config.toml
head_dim = 16
inner_norm = false
patch_size = [2, 2]
learning_rate = 0.00046
beta1 = 0.9
beta2 = 0.98
weight_decay = 0.2
Rows from block 4 of a small image classifier, named by matrix and row number. Rows with one number belong to one neuron. Each number is 500 + 25 x the weight over its row's rms, rounded and kept within 0 to 999. All counts start at 0. Numbers have three digits each.
Before each neuron's rows are labels from the 100 images, of 14976, where the neuron reaches its highest value: "top examples" is what is common among them. Only what is clearly more common there than usual is listed. The data: photos of plants and fungi (iNaturalist).
# fc1: MLP up (model.blocks.4.mlp.fc1.weight, 2304x384), inputs 256-319
# fc2: MLP down (model.blocks.4.mlp.fc2.weight, 384x2304, transposed), outputs 256-319

top examples: order Caryophyllales
fc1.113:501465533498498499504522505514481534532540480501496486562492508524502492483539485541481481481501491518494491482499452510471485487488495510509483495482478417500465515461452534489505496505519510
fc2.113:551515546474509501484505529515527468517494502495514533459504499531500530495492448487511520538528520474465493506493501487485504517554465487549487501494527508542534529475483523551541486508472511

top examples: order Asterales; family: Asteraceae
fc1.363:490460507512502457471485497523533492532514450513512512519522565469479495511483487487506503473486492525549548493516470493527464481489468506449485499530531483455483511497511526498536507565463469
fc2.363:508494458506503470484511532526499494491508511519537488512488459536478478477486497520517482492494515505515514515524543487483473512574495521525507515514505492498497487541466499482513479526479535

top examples: class Polypodiopsida
fc1.744:468524527489508505453547475505506512496532459513482489512520524454523496450475488501493479510516571568523535456499509520509513497475500510482482455494479476476453520523470546535550507466481486
fc2.744:504468536493487521527498538481530451513504498473510478502504470541495471536517458510454475517497546458507509466496496548487499472537500519500484542510481502477498478529470538481501459454502458

top examples: order Asterales; family: Asteraceae
fc1.310:496476542484532535467546487540485537517496452544471502503517530528470505503491495514502509463521533523460524484477469517482535494483465509475494491475504475484479488480484515474532521481460494
fc2.310:540515524517542504464507531497506496524529495583500468493495508480558491460457456511482502531461445510494528503499526460507493517502468480513504507530526470535490503513490471508496469522466500

top examples: class Polypodiopsida
fc1.176:521519461523496511506489461485491494484525496486525534480481518477523528476461467490511531504524490529487511513482505472485514499512476506477455475489474530485448512487508492488491529519492500
fc2.176:516511483502477568444505507535515496516492471521528497508476498483450509507502488500525452528506465497480514540488480451520475441531479519549470461487511501477486512505506510450540490529518482

top examples: order Asterales; family: Asteraceae
fc1.589:497497501514507447509539493512481523520528449496520532525542508509479551524504489523510456448514504495533482490509493495565532491475513509476522482478492450438502482462485541492526496506496478
fc2.589:471499480532515474512481515483479486542491507474516513523499473469503541485539516525493493460483500521533490530518503521504519474475476491562488478477475484506476488519512483524488517538465491

top examples: kingdom Fungi; phylum Basidiomycota; class Agaricomycetes
fc1.265:475477510509497494517503489517465559521494456485471514541512486509500490483484507546536485457509483508533452510488490501502496479457503529523504520486505415553495488455504523464483460470507503
fc2.265:530525521543497469479479512480560479491509522491522491461484492461496522503508479455527473540527492434497477519478492491528477530536494503515441489500530499504483497456522518511541483532553506

top examples: order Asterales; family: Asteraceae
fc1.758:507487481480560502525530486486492502467502474513473495522512506527527495491481509487552499479512534495488525520486540486541531495482531465469481538478471496480503509500495500426509528462486479
fc2.758:535507529520544478464525480444482475488541486535471534519491520483529513508556509488520488511480461528483485482449534491498527495530513480542480483532489505496492480525484513509539471515527519

top examples: order Asparagales; family: Asparagaceae; text has "yucca"
fc1.584:485526530518518534527515502505526546508521444539501486520534511515485488425527465537489544469503537527479510513477486472460473488506483499497472485525481484545497503508534508494478459483467549
fc2.584:477438477497490503532499458530497506544485522510503489480495551544462505499532532526486542464480458486499496516466496521518496519520477451515506485543536512493509510539520524468471521522539485

top examples: order Lamiales
fc1.377:514553465546526486497503454539506512537504494500531515521497517508498496487454480522494523478537481516516515544517485489524535491433463491508520491496557514480462484495508463468481514473517480
fc2.377:434487460519488470503522488437478501528507516514467509462478503469543480475484482498512477515524498527516497487503460498447536502501505503533482521473524492508517477527504486499448515500498503

top examples: order Asterales; family: Asteraceae
fc1.107:514543519477503525518479474498523521502516480493482487509484524516489476461436467541473537478519519492526481484528459485478502527469485521494526466524523457510475490475513503478495489495530494
fc2.107:510499471461520526503493506516512464526504487449476511486474508485490451520486441513480488475486534520526479523472517495481494519499526533493524512494524505506528469492496506487520500505482536

top examples: class Polypodiopsida; text has "fern"; order Polypodiales
fc1.152:493529538541553461550477466504520481486492508495477522480506533476483526479531521486576498470474513521471502463484538479485513484456505497446494506509464492490471485509512499496493489495506527
fc2.152:554486487512509457490541505515455488513468474527531516484486474495472508508553493474513515532496445510495476460494514500570504478508512481481487491489500513515478515465458473473507517510510485

top examples: class Liliopsida
fc1.441:521523539492519527468522467510537484526499498532520545523487495477484490477516509523508460465514489515509509525469489486469524471485535523502501469510509485486502519454482485509504430503551529
fc2.441:535499536493466551518484449500493516546528477464520453487506515538478496477516477496527500479504506464515541544482455432481467516484512479512533526502497533520520494507514518512511492551494519

top examples: order Asterales; family: Asteraceae
fc1.468:521461549498532454529525484478477491476484433511486495509517533459461490474536510501500464481527536513486477503503508509508499499479548525484530476484487449451472500466475521521534496452482507
fc2.468:497500529499506527507524495459496468482471483554485472507529526468499476499514499478495497472507478504520512550502472483528509485482507474521477536499477485498503478536506463528513465492454437

top examples: order Asterales; family: Asteraceae
fc1.272:478503489493531472493543469517497519534538422478478495520510545488505499490517532509529518514528547538503503449531466506533501477522509507490518457479502482460518513538467522488522522505496513
fc2.272:499469474545524447502539447476481456464508501456516506536521513491529495534490463514477498474513539526530503490519471549486516504461488500503496471524521519473493495482503489509487498484512494

top examples: order Asparagales; family: Asparagaceae; text has "yucca"
fc1.224:494484522522498523544494478481493515539512458506484506517527513532495477462550505498519559500498495550519528440491457509477538459520478505461511472514482477504505523525514523484467488526505556
fc2.224:504473497496552528512498441518507536506516476507487459506520538554491474477488529481511516495453461533531517539494523497497487527515474520510548533491470503508477528541526508485503516528526507

top examples: class Liliopsida; order Asparagales
fc1.462:471485517507517518451511530488507496525538426485512501539536502517435501509504497530477495479490496501490497517466468500481494485468510515518520487523501484494512550535527514492536502499495493
fc2.462:565531484500549484508493488474507456517494490460520509485509525470531467505496499491474540510513499544557512530517518534503496508555448519464502502505512500474496511516477485519509528481493452

top examples: order Caryophyllales; family: Cactaceae
fc1.373:496493497519503538557491502529526517540513498491506495525500545511509495493495504515521520485525496495504491512497463490498478450487484501478501519503504470508493516438520527491485486497487495
fc2.373:523460523509511480502491483526504508467462512452514466457515529489506504510481518514534565536486508539465517485461473494515488518468524487496499527485549517528506495500461532487527527533524518

top examples: order Asterales; family: Asteraceae
fc1.730:542490508478546488476502441527516476537509463481513523527534502487468509517491481496477483500516517559536456501492522506533523495471484503455534478459521451486500516471503569476516493485514484
fc2.730:506492510524490506526507492477464457505516483526536492562494525461463503467499500530451515513503479494534522523503501452517488454507477530488474531522525478494530457510551447516484474494499477

top examples: order Asterales; family: Asteraceae
fc1.132:498480498485546467460516500503453531532547453479470498529561506536482547529524455498487458487462521507492534523507522487516508472506488533481522528462495463504446546457475522488482482492527522
fc2.132:503474517490543464467474525502525523495485487525505526531475478473514479539470487478494489477487489497454469465525516523469488499528518511512496511501478500496487464505481520494534507471457443

top examples: class Liliopsida
fc1.558:519537523518502531480471497524511551478502496475505493528468537521475519502427510528535533496520491500481504490513480469537472486505463497492474516525498502536480520506528497489499533513520527
fc2.558:505456550511509489535503517566535515484504499482545488511479548488481530531497528522490533539515463542452484495481480464521513483509483507514486528523530448493546483507511510462536497526530458

top examples: order Asparagales; family: Asparagaceae; text has "yucca"
fc1.671:505564503493505522562554493520472487492488477487506462504528516446503459472514485486484532464531478554499490504491510490500485508479467509499501542503482451508480499515510535520464503469497481
fc2.671:485536534479452568460477512545531522501488542447509502504501480534509499516508501519475496508508492482510465519500542522477492489535503474476483505493479516475495492499489496505518488477485475

top examples: order Lamiales
fc1.431:498500491525496480541443423493485530534544485506477514511505524511489522453472491513512460445507446537476472506489509490489525484452465507512496516515491497461473523438515502508477530513476471
fc2.431:490467486495503509552477489467459485528477478510481490498483521516466530483503547474491478479517513519473521525492517467483485511504528492529504475540493529489526498498515537497500489544531482

top examples: class Polypodiopsida; text has "fern"; order Polypodiales
fc1.197:537551518521509463527464452500525493456480485452482540543467519472504481462450454498492497522510499560517485505492514460534510516500484502498529451493506473468501514505513530529520527503528480
fc2.197:536500465521475536522502530546518516505494491479513514559484506502482492499457548506464491557513522520472458495543542500491501469509506487449513487491523535508537498483529484471501531486492502

top examples: order Asterales; family: Asteraceae
fc1.419:513495527495531463511493449514520509545521455476464522503524487471505476479503469484477443502524516544497495513527492474538495514446511534499530507489513465475462520516484536478522497524506472
fc2.419:473453506532460490519549505471462423520492471521546498512476488463509499465504499489454466493495532476483523508519510492498476463484501484514461494509527501491524489490513510504517449462521470

top examples: class Liliopsida; order Asparagales
fc1.135:516527491491538491523487493520510599500536514530520528521487490546481524490511518522527534444469471479481472495487479471510507467509493491496473485499494478513518483494510505484474520499530510
fc2.135:467502481541529482526525516478533513534495518521511473465492496482542461466479504514469500486492520494539508462468436539506491503545533525475505521527515424492536486510482514515487487509500482

top examples: order Lamiales; family: Plantaginaceae; text has "speedwell"; text has "veronica"
fc1.523:503533491493533481468551486510476528515491486497504578514508533507495498494512468480512484517558524525494495513532476514492561482470485507474501467476543494493483550520508514503509541487484504
fc2.523:502481489543461518497477480482490469552497539497528493494472484528552497479523500500489483501524494461524522473526511528476469528503511522488486467528529505476485499501527524483482471489526532

top examples: kingdom Fungi; phylum Basidiomycota; class Agaricomycetes
fc1.44:505513517503491460505524515502480508505520491493503514554508498527466497520511510509526481444479523486522468523474487547512499496481512520469506506482467442491491561484468556505508456476500480
fc2.44:536512527530504452500508532488501491466467508507499539484494480483495544527461506511488533553519497480484546497513476453548495520552459498515493537530486492497521498476489525503526546510515429

top examples: order Asparagales; family: Asparagaceae; text has "yucca"
fc1.13:486476495505520519489504510503531501538529458498521469556499529526456515480498514517493501527496484511531514528492483504490504493519481527495508478531551436524528572496473487482536493507523466
fc2.13:540531533475488511488524497495488459490524492469508483455533496517523499520522479471494514595481504490525524481500502465479523553525470505526510531533494525520489512472467523502531471510517503

top examples: class Polypodiopsida; text has "fern"
fc1.293:523551478494517496520493484505516493501478484478515532512523512462477527522509521498518469473493482512523445527493487494491545513466484559486464477504485493499477551502475507532480467507529543
fc2.293:500523454529527506488452498492527533479467521553492491500481461491438508488466465493521467486521455524522481511549536506507523487488529476521497492460476504502517498520494499486479529555510469

top examples: order Asterales; family: Asteraceae
fc1.73:506484499501535469525495518510476470480488445471450521549533528510492510513489478556557509477497504538511457516518499454503511507528510514470517507483500452495479517506481494466493515511505504
fc2.73:480457542557522470529515478511496465475511494517502514496480527447458522502477528494518519565506456529496479474485496478507502462481514503481499520505467457475494496471471445531572488452490475

top examples: class: Liliopsida; order Asparagales; family: Asparagaceae
fc1.254:497514510537515508481541481458509504501475473533491473500498529485487470459535496558513548459489517500511494498451501500492481490505522497479529453497518446535467524534504504525498463478501509
fc2.254:497476515529526533447458494498492512471549508518483492464521532519490484470460518527512523520485503488454525460472540480497463498513542518491524531569464474492504486527540491481530464507542503

top examples: class Liliopsida
fc1.349:500498533481502493479517472496508511506497450552533511489499492466499507494550508508469516490529499552474524483445507520514526484501528510458524512535498511455517558494504498502521472519490511
fc2.349:498476514532525522469523460513526511541508547513515543502478486503531480472527535479453507527487509483493494567503486494496529518537523474456505495504506503515556477493467526485473457474545521

top examples: class Polypodiopsida; text has "fern"
fc1.106:524526552472505522492510421472544490496521505479468540501497515484500466501483540519477557485497463500526538491493465471514533511506495463483490421486487493445489476506517497485522459480495504
fc2.106:479473452462527448457536491458451529523510513527526517485531505472480507523533516455467478481455498490532491506486503494538522502498516526526485525481531480486484528475441515518464542513470486