Weights of a small image classifier.
Training: adamw at rate 0.00046, 12700 steps, held-out accuracy 48%.
Rows from block 3 of a small image classifier, named by matrix and row number. Rows with one number belong to one neuron. Each number is 200 + 20 x the weight over its row's rms, rounded and kept within 0 to 999. All counts start at 0.
Before each neuron's rows are labels from the 100 images, of 14976, where the neuron reaches its highest value: "responds to" is what is common among them. Only what is clearly more common there than usual is listed. The data: photos of plants and fungi (iNaturalist).
# fc1: MLP up (model.blocks.3.mlp.fc1.weight, 1152x192), inputs 144-191
# fc2: MLP down (model.blocks.3.mlp.fc2.weight, 192x1152, transposed), outputs 144-191

responds to: order Lamiales
fc1.309,215,199,198,187,201,170,205,198,195,212,211,209,220,216,158,225,204,178,191,181,181,210,211,217,180,208,170,173,202,191,238,194,217,231,211,236,194,206,174,192,176,209,164,205,224,203,217,191
fc2.309,184,222,182,168,209,225,190,194,181,223,179,199,181,209,211,173,216,191,205,230,206,211,241,176,214,188,192,202,219,213,194,202,211,215,197,214,190,173,240,197,174,212,217,181,183,228,182,198

responds to: order Asterales; family: Asteraceae
fc1.252,201,206,222,209,229,215,212,204,214,183,226,193,209,180,170,177,181,185,220,219,202,227,180,174,198,203,201,210,200,219,213,176,177,190,185,176,186,177,205,174,169,195,220,232,230,215,197,205
fc2.252,229,187,215,217,222,180,187,244,189,205,189,171,210,208,196,227,171,182,169,223,210,236,220,163,220,199,204,196,208,164,242,168,231,206,169,188,201,159,175,167,178,206,205,188,212,204,169,223

responds to: family: Asteraceae
fc1.462,199,180,209,186,219,195,197,172,208,171,196,197,210,192,171,212,224,177,186,164,200,196,206,210,192,225,217,172,219,172,199,170,192,189,206,210,184,209,198,165,164,240,218,230,216,193,187,157
fc2.462,222,201,161,181,180,199,224,167,200,199,220,171,218,195,195,205,219,207,225,183,198,209,173,232,184,204,193,220,199,185,206,217,189,195,202,211,199,235,193,197,184,220,150,227,226,213,202,177

responds to: class Liliopsida
fc1.369,197,200,221,214,177,195,238,161,206,187,222,185,214,192,190,212,214,193,185,182,174,200,204,218,193,229,189,234,194,203,209,170,175,168,166,195,211,188,154,215,223,215,196,205,202,194,198,205
fc2.369,179,230,185,184,176,164,259,173,217,203,180,214,208,170,221,225,181,200,173,225,199,174,209,168,189,229,190,221,206,204,216,168,197,198,209,218,219,206,184,204,200,191,194,205,229,193,194,200

responds to: family: Asteraceae
fc1.435,172,201,206,186,176,177,224,212,210,219,185,227,224,183,230,182,178,215,228,202,212,209,217,205,220,178,192,203,227,209,185,206,185,220,185,211,191,216,186,179,173,200,167,184,212,217,197,218
fc2.435,194,177,173,181,214,210,215,228,171,232,190,191,172,192,216,196,212,201,209,188,207,182,215,196,200,213,222,180,248,181,186,172,183,218,192,210,229,191,217,215,190,202,174,169,204,202,167,175

responds to: order Asterales; family: Asteraceae
fc1.612,179,183,196,198,197,212,222,232,198,174,203,232,213,210,180,219,190,170,204,208,171,222,218,211,159,219,215,222,219,247,186,181,185,201,200,196,220,207,182,206,197,241,203,224,191,222,184,184
fc2.612,241,211,176,200,191,164,185,206,197,178,182,210,219,199,232,218,237,193,198,184,179,182,193,198,202,197,180,167,231,208,237,199,191,188,178,216,180,164,151,190,224,224,177,183,213,206,231,211

responds to: class Liliopsida
fc1.682,172,196,184,198,175,168,212,201,221,188,193,243,194,199,191,168,204,212,181,214,214,197,179,184,231,244,204,201,234,187,209,207,225,198,177,203,189,198,213,197,201,183,218,237,229,184,211,210
fc2.682,217,211,189,183,181,179,257,216,215,209,172,237,220,219,208,204,212,196,169,190,192,175,185,219,178,237,221,210,238,212,177,196,202,182,209,208,178,186,189,203,201,194,217,209,195,196,196,165

responds to: order Fabales; family: Fabaceae
fc1.669,178,202,197,213,216,193,215,177,199,210,219,216,192,224,202,176,224,179,228,195,180,217,163,193,194,182,230,201,217,240,211,166,204,211,184,211,221,192,201,153,167,206,186,229,204,228,162,200
fc2.669,209,225,206,212,204,217,217,189,175,171,228,156,178,192,193,182,170,192,217,199,210,189,221,230,171,213,203,223,223,196,201,215,180,221,207,218,224,215,186,185,190,238,201,221,253,188,220,216

responds to: class Liliopsida
fc1.199,205,185,215,210,216,201,218,196,212,192,180,212,228,198,218,183,202,176,199,187,207,207,189,209,214,213,199,218,199,185,199,186,190,190,233,213,220,205,225,172,201,192,182,237,218,221,207,211
fc2.199,209,178,188,197,206,173,218,243,200,192,173,188,212,168,168,205,230,219,210,203,237,194,182,222,197,233,227,198,200,191,233,150,221,213,182,200,193,200,198,195,204,225,177,217,206,188,196,170

responds to: order Asparagales; family: Asparagaceae; text has "yucca"
fc1.585,216,200,216,221,179,203,242,168,184,174,189,196,215,194,206,215,179,199,191,186,163,212,230,210,188,205,181,220,214,231,189,185,184,173,178,205,211,186,139,212,182,187,181,186,225,217,181,195
fc2.585,225,206,175,201,207,172,244,202,178,202,210,180,206,163,207,225,182,214,190,186,167,200,218,188,193,230,198,234,203,219,189,210,161,177,176,218,225,195,172,185,191,168,186,176,215,188,205,214

responds to: order Lamiales
fc1.539,216,208,231,181,173,154,197,187,203,233,218,204,225,216,178,202,170,203,208,201,233,233,217,194,192,179,192,190,236,187,243,195,204,208,200,223,198,215,174,174,179,189,224,174,196,209,195,196
fc2.539,199,215,206,189,228,226,195,212,170,239,172,212,200,237,247,188,166,172,243,197,173,219,217,171,219,198,216,209,207,198,204,202,190,190,201,194,206,156,188,225,183,215,225,169,216,224,167,187

responds to: class: Liliopsida; order Asparagales; family: Asparagaceae
fc1.557,196,205,200,189,208,189,230,210,207,208,194,227,214,202,192,176,176,221,199,197,233,209,198,177,215,230,219,194,233,181,204,203,193,174,192,210,186,180,209,183,188,199,240,233,252,184,167,213
fc2.557,209,189,182,216,213,229,223,203,193,203,206,180,186,182,191,196,177,224,197,199,200,177,163,184,200,217,216,196,202,220,214,173,225,214,178,193,157,189,208,245,188,205,193,226,206,185,174,162

responds to: order Asterales; family: Asteraceae
fc1.232,182,238,204,195,195,209,220,202,170,214,195,228,197,202,203,206,211,161,219,176,171,242,191,219,208,217,202,208,228,202,204,162,184,185,204,204,207,179,230,173,157,207,231,230,206,207,188,196
fc2.232,173,208,198,222,215,222,196,204,202,164,227,194,208,189,222,185,193,212,246,227,185,225,196,208,190,209,196,221,197,186,216,212,190,215,175,189,203,188,218,245,220,206,216,189,237,245,194,186

responds to: class Liliopsida; order Asparagales
fc1.148,186,228,197,182,196,199,220,226,169,209,218,203,218,189,201,162,191,225,195,219,198,198,198,172,200,224,213,232,225,218,213,194,205,189,165,221,205,228,194,186,223,187,209,224,245,184,204,200
fc2.148,207,226,209,213,192,218,199,207,175,195,187,212,205,217,197,190,197,211,173,214,215,204,192,206,189,216,212,199,210,247,205,183,191,176,185,190,200,187,229,237,193,167,189,194,180,206,173,188

responds to: order Lamiales
fc1.378,202,216,212,183,204,194,215,182,226,207,195,230,220,193,210,200,174,175,176,218,211,233,230,208,179,193,164,196,231,178,219,172,187,203,194,225,197,184,175,188,173,181,204,193,204,181,188,198
fc2.378,157,222,227,165,192,196,182,186,210,183,199,205,225,223,216,185,179,191,197,212,191,203,244,182,220,206,198,228,193,181,196,190,214,183,195,175,177,201,231,226,227,164,239,200,208,227,183,186

responds to: family: Asteraceae
fc1.428,168,187,193,221,228,193,183,203,203,192,193,203,211,194,177,220,199,191,206,186,208,194,216,189,181,189,225,193,246,168,193,212,220,208,170,189,176,212,204,195,179,221,208,223,219,206,178,189
fc2.428,200,198,187,213,185,169,190,195,194,181,237,204,227,177,190,187,215,203,188,150,173,217,216,235,194,220,211,223,220,213,233,185,189,213,173,198,199,202,193,172,193,216,217,192,174,177,187,205

responds to: order Asterales; family: Asteraceae
fc1.638,224,217,183,206,202,166,219,196,195,202,192,200,216,177,198,173,182,210,191,167,208,190,193,212,208,227,188,192,243,224,215,167,185,178,180,188,203,194,204,176,197,200,225,229,210,181,195,193
fc2.638,193,212,207,209,234,203,188,212,223,211,200,186,176,234,180,192,216,224,180,197,182,199,200,226,181,213,174,192,189,179,173,212,186,192,196,228,173,207,193,215,173,204,205,187,198,223,183,206

responds to: class Liliopsida
fc1.501,205,179,222,184,184,177,210,226,226,183,212,208,213,183,185,197,204,190,206,220,222,192,189,211,211,196,212,173,241,184,218,188,207,199,202,178,182,181,234,170,175,215,187,223,229,183,174,192
fc2.501,215,209,183,208,204,164,243,215,224,200,153,198,235,202,176,198,215,187,207,221,241,216,217,220,192,203,200,228,224,216,198,204,178,179,193,216,185,212,224,178,208,195,208,228,176,172,218,207

responds to: order Lamiales; family: Plantaginaceae; text has "veronica"; text has "speedwell"
fc1.551,201,249,217,183,204,161,214,173,196,198,191,207,225,178,174,183,178,206,215,187,220,231,211,206,203,183,208,184,208,201,219,156,232,189,189,184,211,164,207,201,215,198,207,188,228,220,204,220
fc2.551,204,191,211,204,207,225,189,223,230,194,210,232,188,216,248,186,222,165,178,181,199,181,231,180,206,203,222,189,204,175,195,196,190,188,191,187,202,194,175,234,203,222,186,186,206,219,210,202

responds to: order Boraginales; family: Boraginaceae
fc1.189,201,239,189,210,209,185,173,184,196,175,225,202,217,180,159,210,204,183,188,210,191,223,200,172,180,216,211,187,203,205,189,159,237,189,209,212,175,206,172,193,192,206,192,198,223,231,184,219
fc2.189,211,226,200,222,200,218,190,214,191,175,214,177,179,184,214,168,186,191,204,222,220,236,194,197,215,179,177,189,200,212,231,167,212,182,212,174,207,189,207,169,201,209,212,209,223,193,187,203

responds to: class Liliopsida
fc1.214,204,198,217,212,167,193,226,163,212,174,214,177,221,199,220,206,220,216,217,187,169,200,204,196,188,201,178,224,209,242,214,191,177,170,188,213,200,186,156,234,214,225,185,182,209,197,183,189
fc2.214,178,195,179,191,172,162,246,178,210,204,195,193,206,177,195,192,205,195,184,195,220,194,220,176,176,205,186,178,199,209,204,169,239,180,191,210,214,196,166,233,212,193,190,171,227,169,183,199

responds to: order Lamiales; family: Plantaginaceae; text has "speedwell"; text has "veronica"
fc1.472,211,220,214,187,178,156,206,193,191,177,219,194,242,177,184,205,165,186,219,173,185,223,208,211,196,187,190,177,235,181,230,188,213,206,184,221,212,199,166,191,194,196,172,187,249,214,182,201
fc2.472,193,210,178,177,216,217,181,194,192,198,176,186,197,229,222,201,229,178,224,219,207,227,188,179,202,210,195,193,229,181,199,172,179,222,219,198,183,173,237,209,179,219,192,225,173,212,159,223

responds to: class Liliopsida
fc1.521,233,220,221,186,191,227,224,211,180,179,205,240,196,219,207,170,201,171,227,187,230,182,199,187,187,197,180,194,183,236,171,211,199,192,190,223,210,204,186,242,203,219,178,226,219,215,207,189
fc2.521,235,217,180,218,206,213,200,187,211,205,166,228,185,213,237,180,178,186,193,192,194,162,213,213,171,213,187,181,198,200,196,185,197,199,188,169,177,210,177,207,228,229,181,204,238,178,184,182