config = dict(
    model='image classifier',
    train_examples=90422,
    crop_scale_min=0.7,
    horizontal_flip=True,
    parallel_block=False,
    patch_size=[2, 2],
    depths=[2, 2, 4, 2],
    label_smoothing=0.1,
    init='xavier_uniform',
    lr=0.00046,
    final_lr_fraction=0.1,
)
Rows from block 5 of a small image classifier, named by matrix and row number. Rows with one number belong to one neuron. Each number is 128 + 24 x the weight over its row's rms, rounded and kept within 0 to 255. All counts start at 0.
After each neuron's rows are labels from the 100 images, of 14976, where the neuron reaches its highest value: "patch colour" is the nearest of a few named colours to the mean colour under the peak. Only what is clearly more common there than usual is listed. The data: photos of plants and fungi (iNaturalist). In brackets: how many of the 100.
# fc1: MLP up (model.blocks.5.mlp.fc1.weight, 2304x384), inputs 64-127
# fc2: MLP down (model.blocks.5.mlp.fc2.weight, 384x2304, transposed), outputs 64-127

fc1.111 [124 146 124 135 143 149 104 140 105 144  77 136 121 135 115 107 134 101 115  74 105 183 101 104 141 112 120 125  94 145  94  94 150 154 119 143 116  89  89 144 119 113 122  94 123 106 105  95 141 157 159  99  71 129 120 132 134 140 118 131 143 141 113 131]
fc2.111 [147  91 140 127 124 148 164 122  91 104 161 125 148 112 107 158 110  97 124 145 174 141 109 142 107 130 105 103  79 149 144 122 136 120 146 144 174 145 136 166 144 149 123 138  90 124 126 135 167 129 105 148 117 102 143 111 132 134 116  98 148  94 114 147]
patch colour: grey (78)

fc1.217 [114 122 151 169 100 180 120 121 118 112  65 147 164 116 108 118  91 140 130 135 119 138 102 108 117 136 117  94 112 115 147 152 181 189 142 110 108  96 128 134 112 165 150 130 112 104 137 127 149 157 151 129 125 153 149 168 142  88 108 116 134 118 115 112]
fc2.217 [135 130 107 134 144 128 139 134 123 134 128 115 136 140 110 149 133 146 121 159 105  82 193 144 115 136 157 170 106 129 137 106 117 103 158 136 106 131 144 106 124  89 148 140 141 136  88 160 117 110 105 118  88 134 114  95 132 107 165 164 130 131  81  69]
patch colour: grey (82)

fc1.419 [120 122 151 174  99 146 116 131 125 130 117 146 116 132 100  96 118  98 124  91 145 140  92 103 132 112 101 109 123  82 137 129 147 137 105 101 164 100  88  89 109 129 137  98 132 118 130 130 153 159 151 122 147 152 118 146  80  88 126 113 120 132 129 149]
fc2.419 [127 120 128 134 163 121 107 119  82 102 144 159  97  53 171 134 158 104 106 115 152 131  97 103 127 145 144 101 133 106 150 109 126 171 115 156 152 129 140 124  84 144 117 157  94  71 119 124 112 141 151 118 122 129 132 129 137 106 126 115 116 120 142 101]
patch colour: pink (30)

fc1.254 [118 113 126 144 113 169 118 118 109 112  80 152 134 138 104 119 122 124 141 143 125 140  78 127 120 170 115  84 103 112 127 116 167 155 152 107 132  81 125 111 146 163 167  94  97  80 106 130 196 135 151 131 106 166 111 160 144 101 145 141 139 146 125 133]
fc2.254 [ 98 144 110 138  95 140 135 141 137 119 123 116 150 102 116 118 132 142 155 135 144 134 166 104 155 137 146 158 113 121 104 113 109  92 161 132 142 141 173 129 133 139 144 125 143 126 108 161  94  90 102  97 113 134 165  97 162 138 157 159 148 128  85  74]
patch colour: grey (84)

fc1.200 [105  93 148 135 100 176 106 173 120 149 117 147  92 129 101 140 123 122 132 146 112 126 129 150 136 106 165 175 127 112 126 130 149 138 100 126 170 136 124 150 132 147 143 108 151 114 166 115 121 130 110  73 104 128  95 107  71 121 154 165 167 127 133 152]
fc2.200 [163 149 130  96 108 113 132 153 134 134 143 147  86 137 116 122 187 111 141 143 148 122  99 112  98 126 156 140 112 115 103 151 163 145 112 109 136 168 119 139 151 106 120 124 110  85 101 124 130 141 127 161 125 148 129 119 128 141 119 143 114 127 101 116]
patch colour: grey (87)

fc1.372 [ 88 116 108 120 135 150 107 141 106 131 105 141 127 137 116 103 119 128 104 122 155 165  95 129 132 118 137 116 110 140 100 154 135 123 137 145 137 107 165 142 158  92 128  94 124 134 142  84 176 114 114 103  95 119 129 169 134 108  91  92 165  89 135 163]
fc2.372 [ 99 134 121 120 159 140 107 121 126 134 108 143 115  86 109 106 146 127 153 160 130 151 144 129 145 134 112 100 138 156 145 107 124 154 130 124 101 165 163 138 160 154 107 129  94 112 119 122 104 113 109  65 126 103 146 137 123 102 108 122 128 127 112 155]
patch colour: pink (44)

fc1.615 [101 101 144 169 104 157  97 138 178 135 121 147 110 120  92 144 113 112 120 131 158 109 143 108 138 112 144 156  95 160 151  78 140 168 117 144 124 160 141 129 105 106 120  87 133 141 158 117 123 131 146  85  89 152  94 113  82  89 115 117 139 121 158 144]
fc2.615 [114 139 107 114  95 118 162 117 132  97 110 123 176 116 100 157 185 125 107 139 163  71 121 143 117 139 126 129 145 131 157 156 117 152 133 123 139 105 112  93 141 127 120 127 113 100 114 122 125 140 133 141 152 123 163  92 133 168 148 152 145 131 125 124]
patch colour: grey (90)

fc1.525 [ 87 131 126 118 104 112 129 137 148 155 159 129 175 132 125 154 177 135 110 162 104 158 124 179 177 151 148  96 140 115 120 159 111 120 118 102 145 130 150 112 162 146 105 114 110 152 132 110 139 116  94 115  92 155 134 125 134 126 145  95 158  95 165 110]
fc2.525 [162 134 132 131 122 108 119  99 153 132  87 168 157 161  76 127 158 116 119 111 120 146 137 116 116 125 147 130  94 139 163 126 121 121 109 117 130 153 133  91 150 111 114  88 113 131 175 110 122 123 119  85 155 123 120 189 150  82 118 143 115 150 114 106]
patch colour: pink (31)

fc1.314 [152 163 141 153 129 120 136 110 123 112 128 174 128 139 133 137 154  90  98 134 127 182 155 121 148  97  95 157  88 153 120  71 114 166 122  99 121 129  96  83 108 129 120  99 140 127  83 115 124 177 126 136  96 142 113 138  98 120 132 130 143 173 124 166]
fc2.314 [ 69 153 124 135 129 128 113 143 161 128 167 134  98 118 145 150 143 155 119 128 115 109 130 128 124 118 137 148 114 141 117 105 149 117 157 127 100 130 165 133 114 119 127 127 158 149 122 128 118  94  73 135 147 127 112 139 129 157 146 111 145 136 128 113]
patch colour: pink (51); white (26)